config.toml
translate = 0.12
encoder_activation = "relu"
encoder_avg_pool_shortcut = false
encoder_widths = [256, 384, 576]
decoder_norm_position = "pre"
decoder_fused_qkv = true
decoder_qk_norm = false
max_steps = 3700
decay_fraction = 0.3
warmup_steps = 70
Rows from block 7 of the image encoder of a small image captioner, named by matrix and row number. Rows with one number belong to one channel. Each number is 50 + 10 x the weight over its row's rms, rounded and kept within 0 to 99. All counts start at 0.
Before each channel's rows are labels from the 100 images, of 14976, where the channel reaches its highest value: "top examples" is what is common among them; "patch colour" is the nearest of a few named colours to the mean colour under the peak. Only what is clearly more common there than usual is listed. The data: regions of photos with short descriptions (Visual Genome). In brackets: how many of the 100, against the usual share in percent.
# convs1: 3x3 conv, stride 2 (encoder.blocks.7.convs.1.weight, 144x144x3x3, each kernel summed), inputs 48-95
# convs2: expand pointwise conv (encoder.blocks.7.convs.2.weight, 576x144x1x1, transposed), outputs 48-95

top examples: text has "sky" (56 vs 1.8); text has "blue" (37 vs 5.2)
patch colour: cyan (37 vs 1.1); white (27 vs 5.2)
convs1.115:44 42 51 34 60 65 33 58 45 63 60 36 48 56 57 49 53 27 54 50 54 55 51 67 65 42 47 53 44 50 65 54 42 37 66 41 58 57 63 52 64 50 55 62 44 65 40 46
convs2.115:34 44 41 49 33 53 42 46 50 50 57 47 51 33 48 46 40 53 81 51 47 44 47 56 43 33 61 50 57 48 44 64 39 40 43 61 45 48 51 63 41 47 54 57 55 49 45 56

top examples: text has "sky" (25 vs 1.8)
patch colour: blue (40 vs 0.8); cyan (32 vs 1.1)
convs1.102:48 37 40 52 56 45 53 37 37 41 57 42 31 48 40 47 50 47 27 36 38 32 51 45 35 29 41 62 32 59 50 44 64 39 50 57 47 44 37 45 51 37 41 47 36 44 46 47
convs2.102:53 47 57 53 61 42 49 54 48 54 64 39 55 59 43 49 50 36 64 44 60 54 83 49 34 57 52 56 40 23 41 45 40 43 57 38 47 58 59 45 40 59 50 53 61 46 46 78

top examples: text has "sky" (67 vs 1.8); text has "blue" (43 vs 5.2)
patch colour: cyan (32 vs 1.1); white (29 vs 5.2)
convs1.18:45 45 60 42 60 48 51 54 61 52 44 42 55 42 57 54 51 52 53 91 32 59 46 46 43 54 66 57 50 58 53 49 56 51 34 55 56 55 21 46 42 44 65 50 54 50 47 49
convs2.18:54 59 41 42 60 47 65 59 67 63 70 59 54 46 50 48 54 50 66 44 52 39 52 64 71 52 39 34 49 54 38 47 67 30 50 42 52 34 57 64 41 49 34 60 40 50 46 68

top examples: text has "sky" (67 vs 1.8); text has "blue" (43 vs 5.2)
patch colour: cyan (34 vs 1.1); white (27 vs 5.2)
convs1.141:65 41 50 58 55 58 47 42 44 57 54 50 50 48 54 51 48 49 61 68 41 46 52 42 48 41 47 50 51 58 55 54 58 58 51 49 40 61 47 52 47 65 49 55 46 62 30 62
convs2.141:58 46 55 53 51 32 51 35 62 65 57 48 59 48 43 44 37 55 37 28 51 47 36 39 36 33 47 64 55 63 52 57 60 56 46 55 63 43 50 50 55 65 45 40 78 73 49 49

top examples: text has "sky" (70 vs 1.8); text has "blue" (45 vs 5.2)
patch colour: cyan (29 vs 1.1); white (29 vs 5.2)
convs1.129:50 46 48 53 53 48 53 53 44 71 49 41 50 51 73 49 53 72 47 60 68 48 46 78 50 55 54 43 42 48 36 55 48 48 51 47 52 30 54 67 63 49 44 61 51 79 56 47
convs2.129:39 47 38 49 50 42 30 52 38 54 35 52 43 55 54 48 59 44 52 57 53 44 35 47 45 66 57 47 70 45 47 49 72 48 61 42 40 51 37 53 38 59 51 48 64 59 66 48

top examples: text has "sky" (62 vs 1.8); text has "blue" (38 vs 5.2)
patch colour: cyan (36 vs 1.1); white (27 vs 5.2)
convs1.99:51 60 53 56 62 50 64 66 67 61 60 60 63 61 53 47 65 50 59 58 53 36 67 63 64 46 49 63 61 57 74 45 48 47 49 52 69 49 63 58 50 38 49 61 48 45 47 32
convs2.99:70 57 47 29 45 46 47 49 49 37 52 42 55 49 45 46 42 36 45 65 46 65 47 44 53 49 52 59 54 41 52 51 51 40 36 45 46 40 51 56 66 34 35 32 52 22 45 48

top examples: text has "sky" (65 vs 1.8); text has "blue" (42 vs 5.2)
patch colour: cyan (33 vs 1.1); white (28 vs 5.2)
convs1.123:50 39 54 55 62 54 49 55 48 46 53 55 48 58 60 52 54 65 47 54 70 40 57 51 48 47 52 44 58 38 59 62 48 53 57 41 48 66 57 50 59 70 55 57 46 48 35 62
convs2.123:42 45 36 54 47 51 46 54 54 40 57 50 58 53 35 56 50 60 42 44 32 55 57 61 36 53 57 41 36 65 35 55 39 50 72 49 62 56 49 51 56 47 48 64 33 53 52 42

top examples: text has "sky" (49 vs 1.8); text has "blue" (32 vs 5.2)
patch colour: cyan (43 vs 1.1)
convs1.69:41 45 42 50 61 61 45 42 50 45 54 58 56 45 50 39 40 49 46 50 46 50 23 38 38 65 52 37 40 54 42 53 48 60 37 55 49 50 58 36 57 56 43 45 42 49 35 61
convs2.69:60 49 53 45 36 30 44 54 62 36 46 52 44 59 48 52 56 58 44 53 51 55 40 55 64 45 57 50 46 40 43 47 44 75 33 45 42 45 46 31 40 55 41 51 38 53 45 47

top examples: text has "sky" (67 vs 1.8); text has "blue" (43 vs 5.2)
patch colour: cyan (31 vs 1.1); white (30 vs 5.2)
convs1.74:45 39 37 59 71 51 56 49 45 39 64 44 35 59 58 43 45 50 38 67 44 55 44 44 62 62 61 59 48 40 49 50 45 37 50 56 60 55 37 63 50 59 58 51 57 44 56 69
convs2.74:62 69 46 59 49 53 61 50 55 72 52 51 38 23 40 40 52 61 56 37 33 40 31 60 52 55 50 47 59 48 66 34 54 38 39 49 47 56 34 60 41 38 47 43 44 41 52 34

top examples: text has "sky" (66 vs 1.8); text has "blue" (42 vs 5.2)
patch colour: cyan (32 vs 1.1); white (28 vs 5.2)
convs1.67:41 55 40 30 65 47 52 46 49 51 38 67 59 52 52 57 45 54 62 45 38 59 53 58 37 55 45 53 46 54 31 50 54 53 39 50 66 66 45 50 38 59 55 53 48 26 36 56
convs2.67:63 50 56 48 32 62 54 39 58 63 56 44 44 64 50 64 59 56 43 63 51 47 40 35 38 50 46 62 42 46 49 30 48 44 45 48 56 57 41 68 66 47 46 49 42 61 42 53

top examples: text has "sky" (63 vs 1.8); text has "blue" (40 vs 5.2)
patch colour: cyan (33 vs 1.1); white (28 vs 5.2)
convs1.48:56 52 55 60 60 65 52 67 52 59 63 58 60 44 44 61 40 63 36 42 62 38 47 52 58 56 71 50 57 56 64 46 44 45 59 57 51 48 43 59 42 50 66 51 79 40 48 53
convs2.48:57 46 51 49 60 31 75 55 31 70 43 38 36 66 61 52 49 44 37 37 49 37 35 58 42 53 53 56 40 50 63 63 52 42 53 56 68 49 54 40 50 65 51 46 42 30 42 23

top examples: text has "sky" (67 vs 1.8); text has "blue" (43 vs 5.2)
patch colour: cyan (33 vs 1.1); white (28 vs 5.2)
convs1.122:42 61 60 57 64 44 55 50 43 58 52 54 49 52 47 48 48 45 61 44 66 49 35 68 48 56 41 48 58 46 39 62 40 42 43 40 44 45 54 59 67 56 52 49 48 47 76 42
convs2.122:56 50 39 55 48 64 71 32 57 64 67 57 73 39 54 51 57 50 41 46 46 52 41 61 56 33 43 47 48 56 54 46 48 46 39 53 51 26 55 58 52 53 56 34 52 60 56 61

top examples: text has "sky" (64 vs 1.8); text has "blue" (40 vs 5.2)
patch colour: cyan (34 vs 1.1); white (27 vs 5.2)
convs1.124:53 50 41 51 56 83 48 53 51 51 34 63 56 61 37 48 65 35 41 61 49 46 49 43 70 59 53 42 49 58 64 52 48 41 70 53 46 48 47 49 51 51 53 52 47 71 53 40
convs2.124:37 51 44 46 63 69 52 49 62 37 49 56 52 58 50 57 58 52 70 26 53 33 48 41 48 35 40 39 53 52 58 60 50 57 30 43 49 57 58 39 46 43 55 47 44 38 70 56

top examples: text has "sky" (62 vs 1.8); text has "blue" (38 vs 5.2)
patch colour: cyan (37 vs 1.1); white (27 vs 5.2)
convs1.111:55 58 50 47 54 50 57 36 47 48 64 47 50 34 38 43 41 62 52 61 49 63 46 74 36 46 58 52 57 44 52 31 52 55 43 40 48 59 70 43 39 54 50 40 35 53 30 60
convs2.111:47 57 52 54 47 41 49 47 43 49 58 57 54 50 40 61 50 40 60 53 52 40 51 48 44 45 63 61 49 48 45 42 54 46 58 20 57 54 44 42 41 62 31 37 56 57 62 41

top examples: text has "sky" (58 vs 1.8); text has "blue" (35 vs 5.2)
patch colour: cyan (39 vs 1.1); white (26 vs 5.2)
convs1.139:44 53 36 45 54 43 52 66 32 56 49 69 52 48 49 43 40 38 45 58 51 39 64 55 50 44 44 47 58 52 65 43 54 37 50 51 52 43 66 35 45 40 52 42 58 48 36 71
convs2.139:51 41 50 49 24 34 57 42 40 54 42 50 56 45 36 45 54 51 40 40 44 26 48 23 46 41 42 47 45 52 52 51 37 44 42 39 60 53 48 33 43 50 36 46 49 42 50 41

top examples: text has "sky" (64 vs 1.8); text has "blue" (41 vs 5.2)
patch colour: cyan (32 vs 1.1); white (28 vs 5.2)
convs1.9:49 55 61 35 56 54 57 82 50 43 42 42 47 43 49 31 58 54 52 48 49 47 48 67 52 50 52 50 41 59 52 48 46 51 38 54 62 58 50 61 57 50 50 54 54 55 44 33
convs2.9:28 65 44 47 50 37 53 54 54 50 43 45 64 60 65 53 55 51 42 40 58 37 32 75 50 64 43 46 40 37 48 52 49 48 49 33 53 50 39 41 51 43 41 47 58 56 28 58

top examples: text has "sky" (66 vs 1.8); text has "blue" (42 vs 5.2)
patch colour: cyan (33 vs 1.1); white (28 vs 5.2)
convs1.44:64 45 54 54 56 56 46 62 63 47 48 58 54 53 49 44 55 59 53 68 55 49 54 48 45 52 74 60 54 53 41 54 47 48 38 56 49 53 39 65 37 52 50 62 52 58 48 51
convs2.44:50 49 52 44 45 39 63 39 37 53 44 59 25 54 75 59 57 34 50 40 56 77 32 38 45 45 52 37 52 41 65 51 49 52 39 47 54 55 46 49 47 42 54 46 62 64 22 46

top examples: text has "sky" (66 vs 1.8); text has "blue" (42 vs 5.2)
patch colour: cyan (32 vs 1.1); white (29 vs 5.2)
convs1.19:71 54 41 42 29 53 67 56 43 66 49 67 58 44 52 56 51 51 46 55 36 59 33 46 60 47 59 60 52 52 75 54 33 43 56 48 36 44 49 51 46 51 59 55 58 36 43 47
convs2.19:72 67 45 44 40 79 65 48 67 68 54 44 27 47 61 46 45 48 53 44 37 49 50 47 44 47 57 55 46 40 56 46 39 50 33 60 47 47 37 63 41 52 48 51 50 50 52 57

top examples: text has "sky" (67 vs 1.8); text has "blue" (44 vs 5.2)
patch colour: cyan (32 vs 1.1); white (29 vs 5.2)
convs1.93:60 51 46 68 44 63 47 57 51 56 52 70 48 59 33 57 48 52 57 63 71 47 45 59 54 62 51 49 58 52 72 52 52 45 43 53 39 56 65 47 42 65 43 41 53 53 85 50
convs2.93:57 36 59 44 51 41 71 49 47 69 40 43 61 50 65 56 56 43 51 48 48 41 63 45 64 34 43 41 34 47 56 35 48 63 37 36 53 71 55 71 40 41 32 66 62 54 67 40

top examples: text has "sky" (62 vs 1.8); text has "blue" (39 vs 5.2)
patch colour: cyan (37 vs 1.1); white (29 vs 5.2)
convs1.59:50 54 61 45 44 54 63 48 64 57 35 54 52 37 61 61 56 67 51 49 57 50 54 70 58 49 68 41 52 49 48 56 54 56 50 47 68 78 59 56 50 65 39 59 42 65 37 43
convs2.59:29 55 46 45 47 45 41 44 45 48 76 52 48 53 52 54 43 65 34 56 40 31 59 32 58 55 45 33 53 48 54 46 69 49 56 49 66 49 41 41 61 51 46 61 50 30 44 54

top examples: text has "sky" (66 vs 1.8); text has "blue" (42 vs 5.2)
patch colour: cyan (33 vs 1.1); white (28 vs 5.2)
convs1.39:48 53 58 53 49 50 56 86 48 49 53 60 51 51 55 59 44 30 64 67 34 45 46 53 52 57 58 44 41 42 55 46 41 36 51 47 75 47 54 39 46 40 57 47 49 48 40 49
convs2.39:74 49 32 44 28 63 59 62 62 54 51 52 45 66 58 37 53 42 57 47 40 46 60 46 39 67 53 42 46 44 57 52 56 56 59 35 55 64 62 33 44 61 41 36 37 60 84 47

top examples: text has "sky" (66 vs 1.8); text has "blue" (42 vs 5.2)
patch colour: cyan (34 vs 1.1); white (28 vs 5.2)
convs1.125:64 61 46 62 49 71 38 65 56 63 44 66 53 62 42 39 60 44 34 66 42 42 38 39 53 44 63 58 47 47 61 53 48 71 62 42 44 54 56 59 49 51 53 49 55 38 61 48
convs2.125:50 43 48 51 50 30 33 37 55 48 52 51 45 70 55 38 47 68 51 58 66 44 61 48 46 44 40 43 34 42 48 57 41 53 52 34 41 55 56 69 35 38 52 48 46 48 37 76

top examples: text has "sky" (63 vs 1.8); text has "blue" (39 vs 5.2)
patch colour: cyan (36 vs 1.1); white (27 vs 5.2)
convs1.104:51 50 40 70 49 45 48 48 48 50 48 64 43 55 49 55 56 49 50 64 60 62 90 49 48 41 61 65 76 51 61 53 40 37 58 47 60 66 64 57 61 53 36 55 52 54 55 49
convs2.104:61 60 54 55 44 47 63 46 50 64 60 59 43 44 40 49 48 44 42 61 35 35 26 45 49 30 69 40 71 54 53 32 55 59 55 50 61 68 34 58 60 48 52 62 58 59 43 58

top examples: text has "sky" (64 vs 1.8); text has "blue" (40 vs 5.2)
patch colour: cyan (33 vs 1.1); white (29 vs 5.2)
convs1.47:52 54 70 49 58 46 47 56 50 55 50 57 60 74 61 55 44 57 39 58 56 49 54 66 72 48 62 51 59 46 55 54 50 43 61 49 66 58 33 57 56 55 44 52 53 80 47 70
convs2.47:30 51 37 53 46 36 66 49 27 54 50 46 51 47 55 45 58 54 73 22 59 47 57 54 47 51 54 37 72 45 46 43 52 52 37 54 43 44 58 51 38 53 38 55 37 48 55 40

top examples: text has "sky" (65 vs 1.8); text has "blue" (41 vs 5.2)
patch colour: cyan (32 vs 1.1); white (28 vs 5.2)
convs1.27:56 60 63 25 83 28 54 57 49 58 61 50 61 48 67 56 45 67 47 66 57 62 50 54 47 46 36 49 52 47 49 53 53 49 56 47 41 50 61 61 30 52 65 50 56 47 65 65
convs2.27:29 36 59 58 31 47 44 49 57 41 51 48 59 56 44 46 50 30 66 48 44 58 42 50 48 59 80 39 71 54 61 46 59 44 51 65 57 49 35 66 55 44 60 45 25 64 62 59

top examples: text has "sky" (60 vs 1.8); text has "blue" (36 vs 5.2)
patch colour: cyan (35 vs 1.1); white (29 vs 5.2)
convs1.126:50 42 55 55 52 44 40 37 60 43 50 39 46 45 55 52 53 60 44 49 40 53 56 48 56 51 51 40 49 44 48 54 49 50 33 48 57 62 50 32 62 57 43 42 52 55 64 69
convs2.126:52 38 51 57 52 37 51 46 53 35 62 55 53 55 54 56 45 57 49 67 55 60 55 44 55 61 44 62 43 47 56 43 67 65 69 54 54 47 55 51 46 61 54 48 48 46 55 53

top examples: text has "sky" (65 vs 1.8); text has "blue" (43 vs 5.2)
patch colour: cyan (34 vs 1.1); white (29 vs 5.2)
convs1.75:53 55 37 54 32 44 40 62 62 37 42 82 45 42 50 50 54 50 59 51 44 45 38 44 30 56 45 47 52 54 39 53 44 38 40 52 59 61 67 62 50 62 41 49 35 52 46 55
convs2.75:66 78 53 37 37 69 38 63 37 48 49 41 51 70 52 32 56 56 37 39 60 46 34 42 52 48 61 43 52 50 38 35 42 53 36 51 43 40 74 53 45 63 60 39 42 45 58 30

top examples: text has "sky" (67 vs 1.8); text has "blue" (43 vs 5.2)
patch colour: cyan (37 vs 1.1); white (27 vs 5.2)
convs1.31:60 57 53 64 77 60 46 55 62 46 38 55 40 57 62 47 50 54 52 57 77 55 48 62 62 62 47 53 58 52 62 47 37 48 69 48 58 55 50 41 46 56 46 42 49 52 70 46
convs2.31:37 55 47 54 59 49 52 49 47 40 47 46 48 45 48 64 45 46 62 55 45 56 39 43 43 61 44 35 61 48 42 64 58 56 59 44 49 73 66 48 46 39 58 52 41 37 51 48

top examples: text has "man" (26 vs 8.5)
patch colour: grey (72 vs 35.5)
convs1.119:39 67 49 49 47 46 60 30 63 53 54 45 40 40 48 53 77 50 41 47 51 55 59 35 45 41 45 57 50 58 40 41 46 39 37 51 39 18 35 59 55 50 46 43 68 54 67 58
convs2.119:49 60 51 45 56 64 48 51 50 60 33 40 68 41 57 66 54 42 48 41 42 67 70 37 51 61 60 59 43 49 47 54 58 31 70 42 49 85 33 44 66 44 48 47 80 46 44 41

top examples: text has "man" (30 vs 8.5)
patch colour: grey (65 vs 35.5)
convs1.92:46 44 47 47 40 43 52 38 49 44 57 45 34 56 52 62 46 53 41 55 66 41 44 46 47 60 36 47 51 44 40 59 59 31 56 51 48 41 50 50 64 50 51 43 60 40 36 33
convs2.92:27 46 57 50 66 54 60 45 53 61 41 46 31 64 26 47 52 33 46 47 54 44 30 54 57 68 43 65 47 46 46 40 47 39 41 71 56 50 36 68 49 56 51 43 52 47 50 51

top examples: text has "sky" (66 vs 1.8); text has "blue" (42 vs 5.2)
patch colour: cyan (32 vs 1.1); white (29 vs 5.2)
convs1.6:36 70 51 39 52 45 62 47 47 48 50 59 52 31 49 45 63 51 64 44 55 44 42 59 60 41 57 55 55 35 49 53 57 53 40 48 44 51 53 40 53 54 37 46 43 52 43 44
convs2.6:60 51 46 44 35 49 40 55 64 50 43 52 32 58 55 38 51 44 35 50 33 55 60 26 62 54 49 41 51 62 49 54 49 40 42 59 50 35 63 35 41 57 60 62 55 35 36 32

top examples: text has "sky" (64 vs 1.8); text has "blue" (40 vs 5.2)
patch colour: cyan (33 vs 1.1); white (28 vs 5.2)
convs1.25:54 58 59 43 50 41 41 69 40 51 57 60 50 59 40 54 50 43 60 54 36 54 43 61 45 60 46 65 48 48 72 60 49 61 58 56 54 49 40 51 49 50 68 46 48 49 44 51
convs2.25:31 40 45 52 31 33 55 43 67 64 46 47 51 56 47 52 54 49 55 50 41 53 54 55 42 43 45 52 56 46 65 47 70 52 39 50 53 36 47 38 32 65 32 45 43 54 55 50

top examples: text has "sky" (62 vs 1.8); text has "blue" (38 vs 5.2)
patch colour: cyan (35 vs 1.1); white (28 vs 5.2)
convs1.103:58 61 62 59 50 55 51 52 61 60 58 58 65 57 57 54 69 66 56 38 51 54 49 43 49 48 52 61 39 67 49 40 42 50 55 52 46 50 55 52 45 47 58 54 67 68 55 58
convs2.103:35 51 48 47 39 48 59 63 47 38 49 44 68 73 36 57 45 55 56 66 50 65 45 49 58 46 56 36 50 44 56 49 55 49 46 39 48 66 57 51 36 73 48 62 29 74 50 33