A small image captioner, trained from scratch: decoder norm rmsnorm, 50862 training examples.
Rows from block 5 of the image encoder of a small image captioner, named by matrix and row number. Rows with one number belong to one channel. Each number is 128 + 32 x the weight over its row's rms, rounded and kept within 0 to 255. All counts start at 0. Numbers have three digits each.
After each channel's rows are labels from the 100 images, of 14976, where the channel reaches its highest value: "place" is the part of the image that holds the peak. Only what is clearly more common there than usual is listed. The data: regions of photos with short descriptions (Visual Genome). In brackets: how many of the 100.
# convs1: 3x3 conv (encoder.blocks.5.convs.1.weight, 96x96x3x3, each kernel summed), inputs 48-95
# convs2: expand pointwise conv (encoder.blocks.5.convs.2.weight, 384x96x1x1, transposed), outputs 64-127

convs1.83:134164098131141139084136136100172113102173141196141118144155179162163133169140121111097139163079098147151112164102175144150157119156101202158094
convs2.83:107141065166187128136143164112067119162135108089110162149120122074118103122130128113120120150130061160118149104131126079187081134082115163106117164108148097162138151138155132044137132164129181
place: top centre (28)

convs1.64:103112099129129180133123135064130136088112121126074051092124105125157085121113122145072102121097115117145074128124128090184149125163084118136069
convs2.64:131151116090063099123084144148114118111155119171188117141058153132120136148148133145106090162107088143100041175132142128121110118110087145142102132139141084199127165118137141020082071091106139
place: top left (37)

convs1.21:102135092157094116102133145144152115165070124109127101160190118135155159073078136111054135111126117138109114120133153080108153142176090142110099
convs2.21:143163128138117161144134128098253112163162099112169156171068096104140098106092109097173148168149164117167132119149106104141120068123187195091183184129092090102091118119101137149111085050142120
place: middle right (34)

convs1.5:155108166148161122123138147167150064084141136141118136126138111144127117143085093176132060103199085177118218101152122122185092187135124087192133
convs2.5:126122157116146103151137126124063065160147094177158131159130149130158168130105129124081163084037152081151159136118130127150169080192109089145166109175155104075182120081169103138137094128112131
place: top centre (48)

convs1.29:089104114138108101088122155206088161089163121127125122114112115087108200117050151110073111119128114066118136121081119129106130129101146106113136
convs2.29:113165164133184170145112116202107111151164158109102112062177087158094112185158129176164120106156136124172080128180094155105168086123157133121155151170103113032133113115165153131153064171102123
place: bottom centre (34); bottom left (27)

convs1.2:178078083128138120132108150133065130120112145088093100155111080112091138152153179156161111151078162137123174108120157050108100188060119107106112
convs2.2:160123155154156181186186145119125123168181055127126108164145090151079141107157096153110141143154145174140149135187124103177207127094120183118187174169120156076089101178121120135102113100134143
place: centre (41)

convs1.39:126097190113167144043110151118155137097171165083162125106160118129129123156087115111156182106104118183097133127137123162179125105138059136165180
convs2.39:163126090103155074106095152124105116166084207091212176130096067114127132100113107130104110135153080121084094156089156145116157076135071102167144114108123128124142141079159217123122101083161146
place: centre (42)

convs1.16:155139144137154142124215106098182165142200118166137102096139176157130160102127108162126164135133089129159129156144116168117125165163130131143124
convs2.16:139109100061132175138157112083141130148116065112161071084109097104128109122113106098151124143150118061073127068070118139153197138186195132115108112114167071194139117163148143160091149103179139
place: top centre (30)

convs1.75:155122167138140150163162115121149167163141118197145164154173169144180065135128113176126127104098127098213168177145147173140156137157137165129129
convs2.75:107121113176165124160141163084159105154110067140131146086108175116134152125206114127151184121158108092094105130088121121173143101113154156157139183107166185165152080111165167126110171098164128
place: top centre (30)

convs1.14:141145121116155130120156138113118142136157060181101093160139148186128069126101094162125146098088151149156163168086125131180158114150058129132075
convs2.14:095056135136134068157123140098110118142129145126081164125124108179088072110143100106154052141119119134163119071087129109128102143177182152119090126171128094119141127117136144136114178132138163
place: top centre (29)

convs1.44:143072144137154136149100132233154124055144154127148099085112115090134110119115142107102127137136145187087156106157118095137115126082116083160054
convs2.44:041085100109136097135102176110174137173147126124156178100115084208134127178107116107133187128132090075150116165168121069162146103137158139148105137110144112134173155125155117048126104101124128
place: centre (35)

convs1.67:110116119130115161073159131151136109130157096164125115096108110136112153075172142098122189070142074089095098096149111126114094134141054138095098
convs2.67:108125170151197118137086101133167134127162134097121080090182048172151125114179130107056155153049127183123144137089128107153133069113126150160128125213174111156185121158145164127102121085161115
place: middle right (30)

convs1.0:106101089160119134119116159140167138149196082128114122110089127117113135139075130125168102116116080134106111096142128108120124097144106057157112
convs2.0:123124152130133114142125115176116131126144133111155169152117167127134127153168111123100142147031187115148071129149119078136115112171160170079154131115116127076171159105158132170142128087104130
place: bottom centre (29)

convs1.35:152059117111207100172106134126118126173134107113092142122144109095119117119130103180163200038116065139157171118138123162101152141116140087117110
convs2.35:130153128176127122147079158079118106137100142112182134098152112163145062121097143088102095121112155151068149143172107129146123139188119112131115124109062151107139091105120139207136174094103122
place: bottom centre (37)

convs1.8:109135087140150149136149159107095113120167132190137126137147176168146175116065161137102137145157089132160207171160124165245150165160123157171120
convs2.8:057157106156125136182170134124101086160100112089153137116148166141121133118107170162135108075134111142104111085159153081101093129085152146166115094156096086081105116153093183118118101100150144
place: top centre (30)

convs1.72:140146120144142128162186170128117117154127090185165096159132142153132105105096117156125128099149154128196182141147100149205169116196134168139145
convs2.72:097122137141141102167134119135085124180114130085134119079079125115122110077142108104177117099105126090114126098064122090130108082114169167194090058081097151091166088109135204118170205095133148
place: top centre (30)

convs1.18:137089106125065137138117123158111105181134139103100072121165102156146115175097141125142161161150098088149148113148130077151135189147094103133155
convs2.18:163157095103111048140121102135160105105113161100140179086128148190181158172157166105150140114141110138136177094136144113155118147083111124103147133137096100110141081131057130177079176121109089
place: bottom right (45)

convs1.30:059136085138087131123098163136130114075140143093113047136156152098128104158095090157112109065140097081094133121130124076098111137131074142163109
convs2.30:124137154138162135096116122083177101081221106107121079182174178183142127152148156165195116137065122147177113085119130094146176174151101126151103127134114104114167116157124102076160164128097136
place: middle right (42)

convs1.31:151138068191122097099167111106134167131167180154096150159097199153089108094127129115119126133160092152171132190106193181212135130172148158114157
convs2.31:132071127201142112140099176125143136155123109129108131090126161088153082108107118055164131093099088152131125154126121138151172137146083158164158101160138153144155094050185174137094167125172128
place: top centre (30)

convs1.60:142110153095115147162093143131120093109161134059130133100130096097065207161177099084148207135106121122134117122138091123109115195154163096146110
convs2.60:096121154128139135119077122124151150124134158122141197114153111155185116150183160190053135108100091170147208135060130121134122162122049043151089132231132154088108148117118155179152127158157133
place: top centre (34)

convs1.19:155073193117123185148118132125178141161148147086081126123164141112125079134069153110161187100147125141116145124125104133089110150128098126172164
convs2.19:156204136139138170097125124147042106112142122147190105179162056136165128103150088079114160159163142118145116229148151097126154113129106089081198136110087122171116196121151102171123126126131082
place: centre (35)

convs1.74:147188044120151108111101108112130127080166135155148095107103114173150102077135135133130129181091128181124094134151097121165108128137097136124152
convs2.74:126104120131218135116101141118154110165150143097175093136091073110090133190102137112185195150128190128159079186130138133110150118114097050158106125206192146147164153116115125063068080160142122
place: middle right (33)

convs1.81:158141104044087152131113120057128135134092151139113150154129122119160069091179095113123130121128060184104149141108144113138128081106111179154168
convs2.81:136084082123182146108124166134109100122091123127196068136083187142140158144157176115121099099109146119125144139114111151105193159140173085148078155112058141147198110127163182144150108170106139
place: centre (47)

convs1.36:133115154156111135173189146083122158122146143210103153172118186181150126149144136145187171143097098148173142162121166170151181103135111142149129
convs2.36:079071111170151128121139175110077106143098109093163120145131148166097120147177135090132059074155097134125124165125124124171095137142141200068168163108162141137167131075084112145108145119110170
place: top centre (29)

convs1.27:134096123179072133109158094115156157162142149156088180171112194152134110105143159126121107170131149104170173146082165192161167124173104231111149
convs2.27:128118118123160122100141126069157129163112128088103076090102090101083055113115136110170186153194138105081124101121103142194119138083111143141164101088126123128157125134159132142157175125194168
place: top centre (29)

convs1.45:114118151120135153077114120104190176139085160095162191099121128119145081189108137116186209152138130143133155140123132180115131134119162138134189
convs2.45:137116144124084143181089146128079125071117104141121108135152146115115134134151157158211172146129150086126123151143144138105120111131097124170161140038080078154183127157108115114133178150158153
place: centre (33)

convs1.68:137113098084116099088112108146125100091103110093110069106113118075084181081101154134135118094121122102095105133102145092160058122144098142115061
convs2.68:128070104159155081188115145135171152128082149144191080111249136146071120094112186098105076113200092153110112117110181168081129070100137124109128154162145150146071070151092112151109142118128117
place: centre (35)

convs1.73:106128082103106142161115109139132110161162112095130147066086173099141205149118153144201129095139149157147144115083152184129152118119124170104135
convs2.73:119074129150133092119112138120143166135169139162122154129160094100186144211086100114228154118149153120210180162109116088124193101205113122112207152120089122091103100075143079114105145135136170
place: top centre (42)

convs1.70:139111151123195147130154106100126168161098138176134140103114139153162124158110060125084110123112163072159130172145111166160153077157139201121183
convs2.70:134082114152156110103162186144101102079103069161115078170105125129160077118093112118102148126105118113130106172079107166137102150167109095150153118198116148136154093176108069086141058079077127
place: top centre (31)

convs1.88:125111143088094158082135151147137176098130130098088163116096139123096084060111114119113150096065023154154160118118105118146096195144131106109095
convs2.88:052149159177145102181154153119128118117152148115151123089133068133156090146127101148088152146131100116120147137125126078104187142102123164162072117138142164114133172156220127170122102134090097
place: centre (39)

convs1.40:111074132100162136122119125066118127128091119144109135176180151118197095161174100120191172090153126197139114147162135137122111098137154132173164
convs2.40:159148162149101122112056128195098134161078135121109165141166169182111173088210083154121100154135122115080123128157121118120154196088097122065152100108100042103105184157118185186142143126128102
place: top right (35)

convs1.37:105142171124098184094099112055122133152087147101154142127187169088165085112091145110117128111090128124126142103179110131125126145137107134168113
convs2.37:145136127126117170131081087178096109164115129125119106148078124178160119128147155191065104130124129063138112168137146071162098094090141122128099130142097112123153176066114151126142132172129152
place: bottom right (29)

convs1.28:140088108114129083163109154117155122160160115085136099164137158138102145082132146140156178122139127165121186129164145104125120177103080118163135
convs2.28:122122082137114095151094152095075102133161163117030155078135130128125161118171110165146120145108075149132150122137095073162175195122046103133051108155123106133191096140137088193213177112118181
place: bottom centre (29)

convs1.11:146084116072160086162108132110162104117138106101074141161123125095103157100151146085163153113140101159103153089158157166128084109077078171132142
convs2.11:128135077142161151107155114085165171125154136123085082123158136141100132154100128159191097131156130151060150080126112129114075112150127147178102103161062076100212144161100163140134131130107094
place: centre (36)

convs1.25:127122146082093094164135132117152121115135120124081144153128088176121068141134102152150159077135097109132135124142126130095141141132070084104138
convs2.25:149126101148111087116073090143149099105136183096177158100149066148090120156151130122144143154146075071155160103172114115143092161150100113136160102100192104127169130171129136196146132101171128
place: bottom left (26)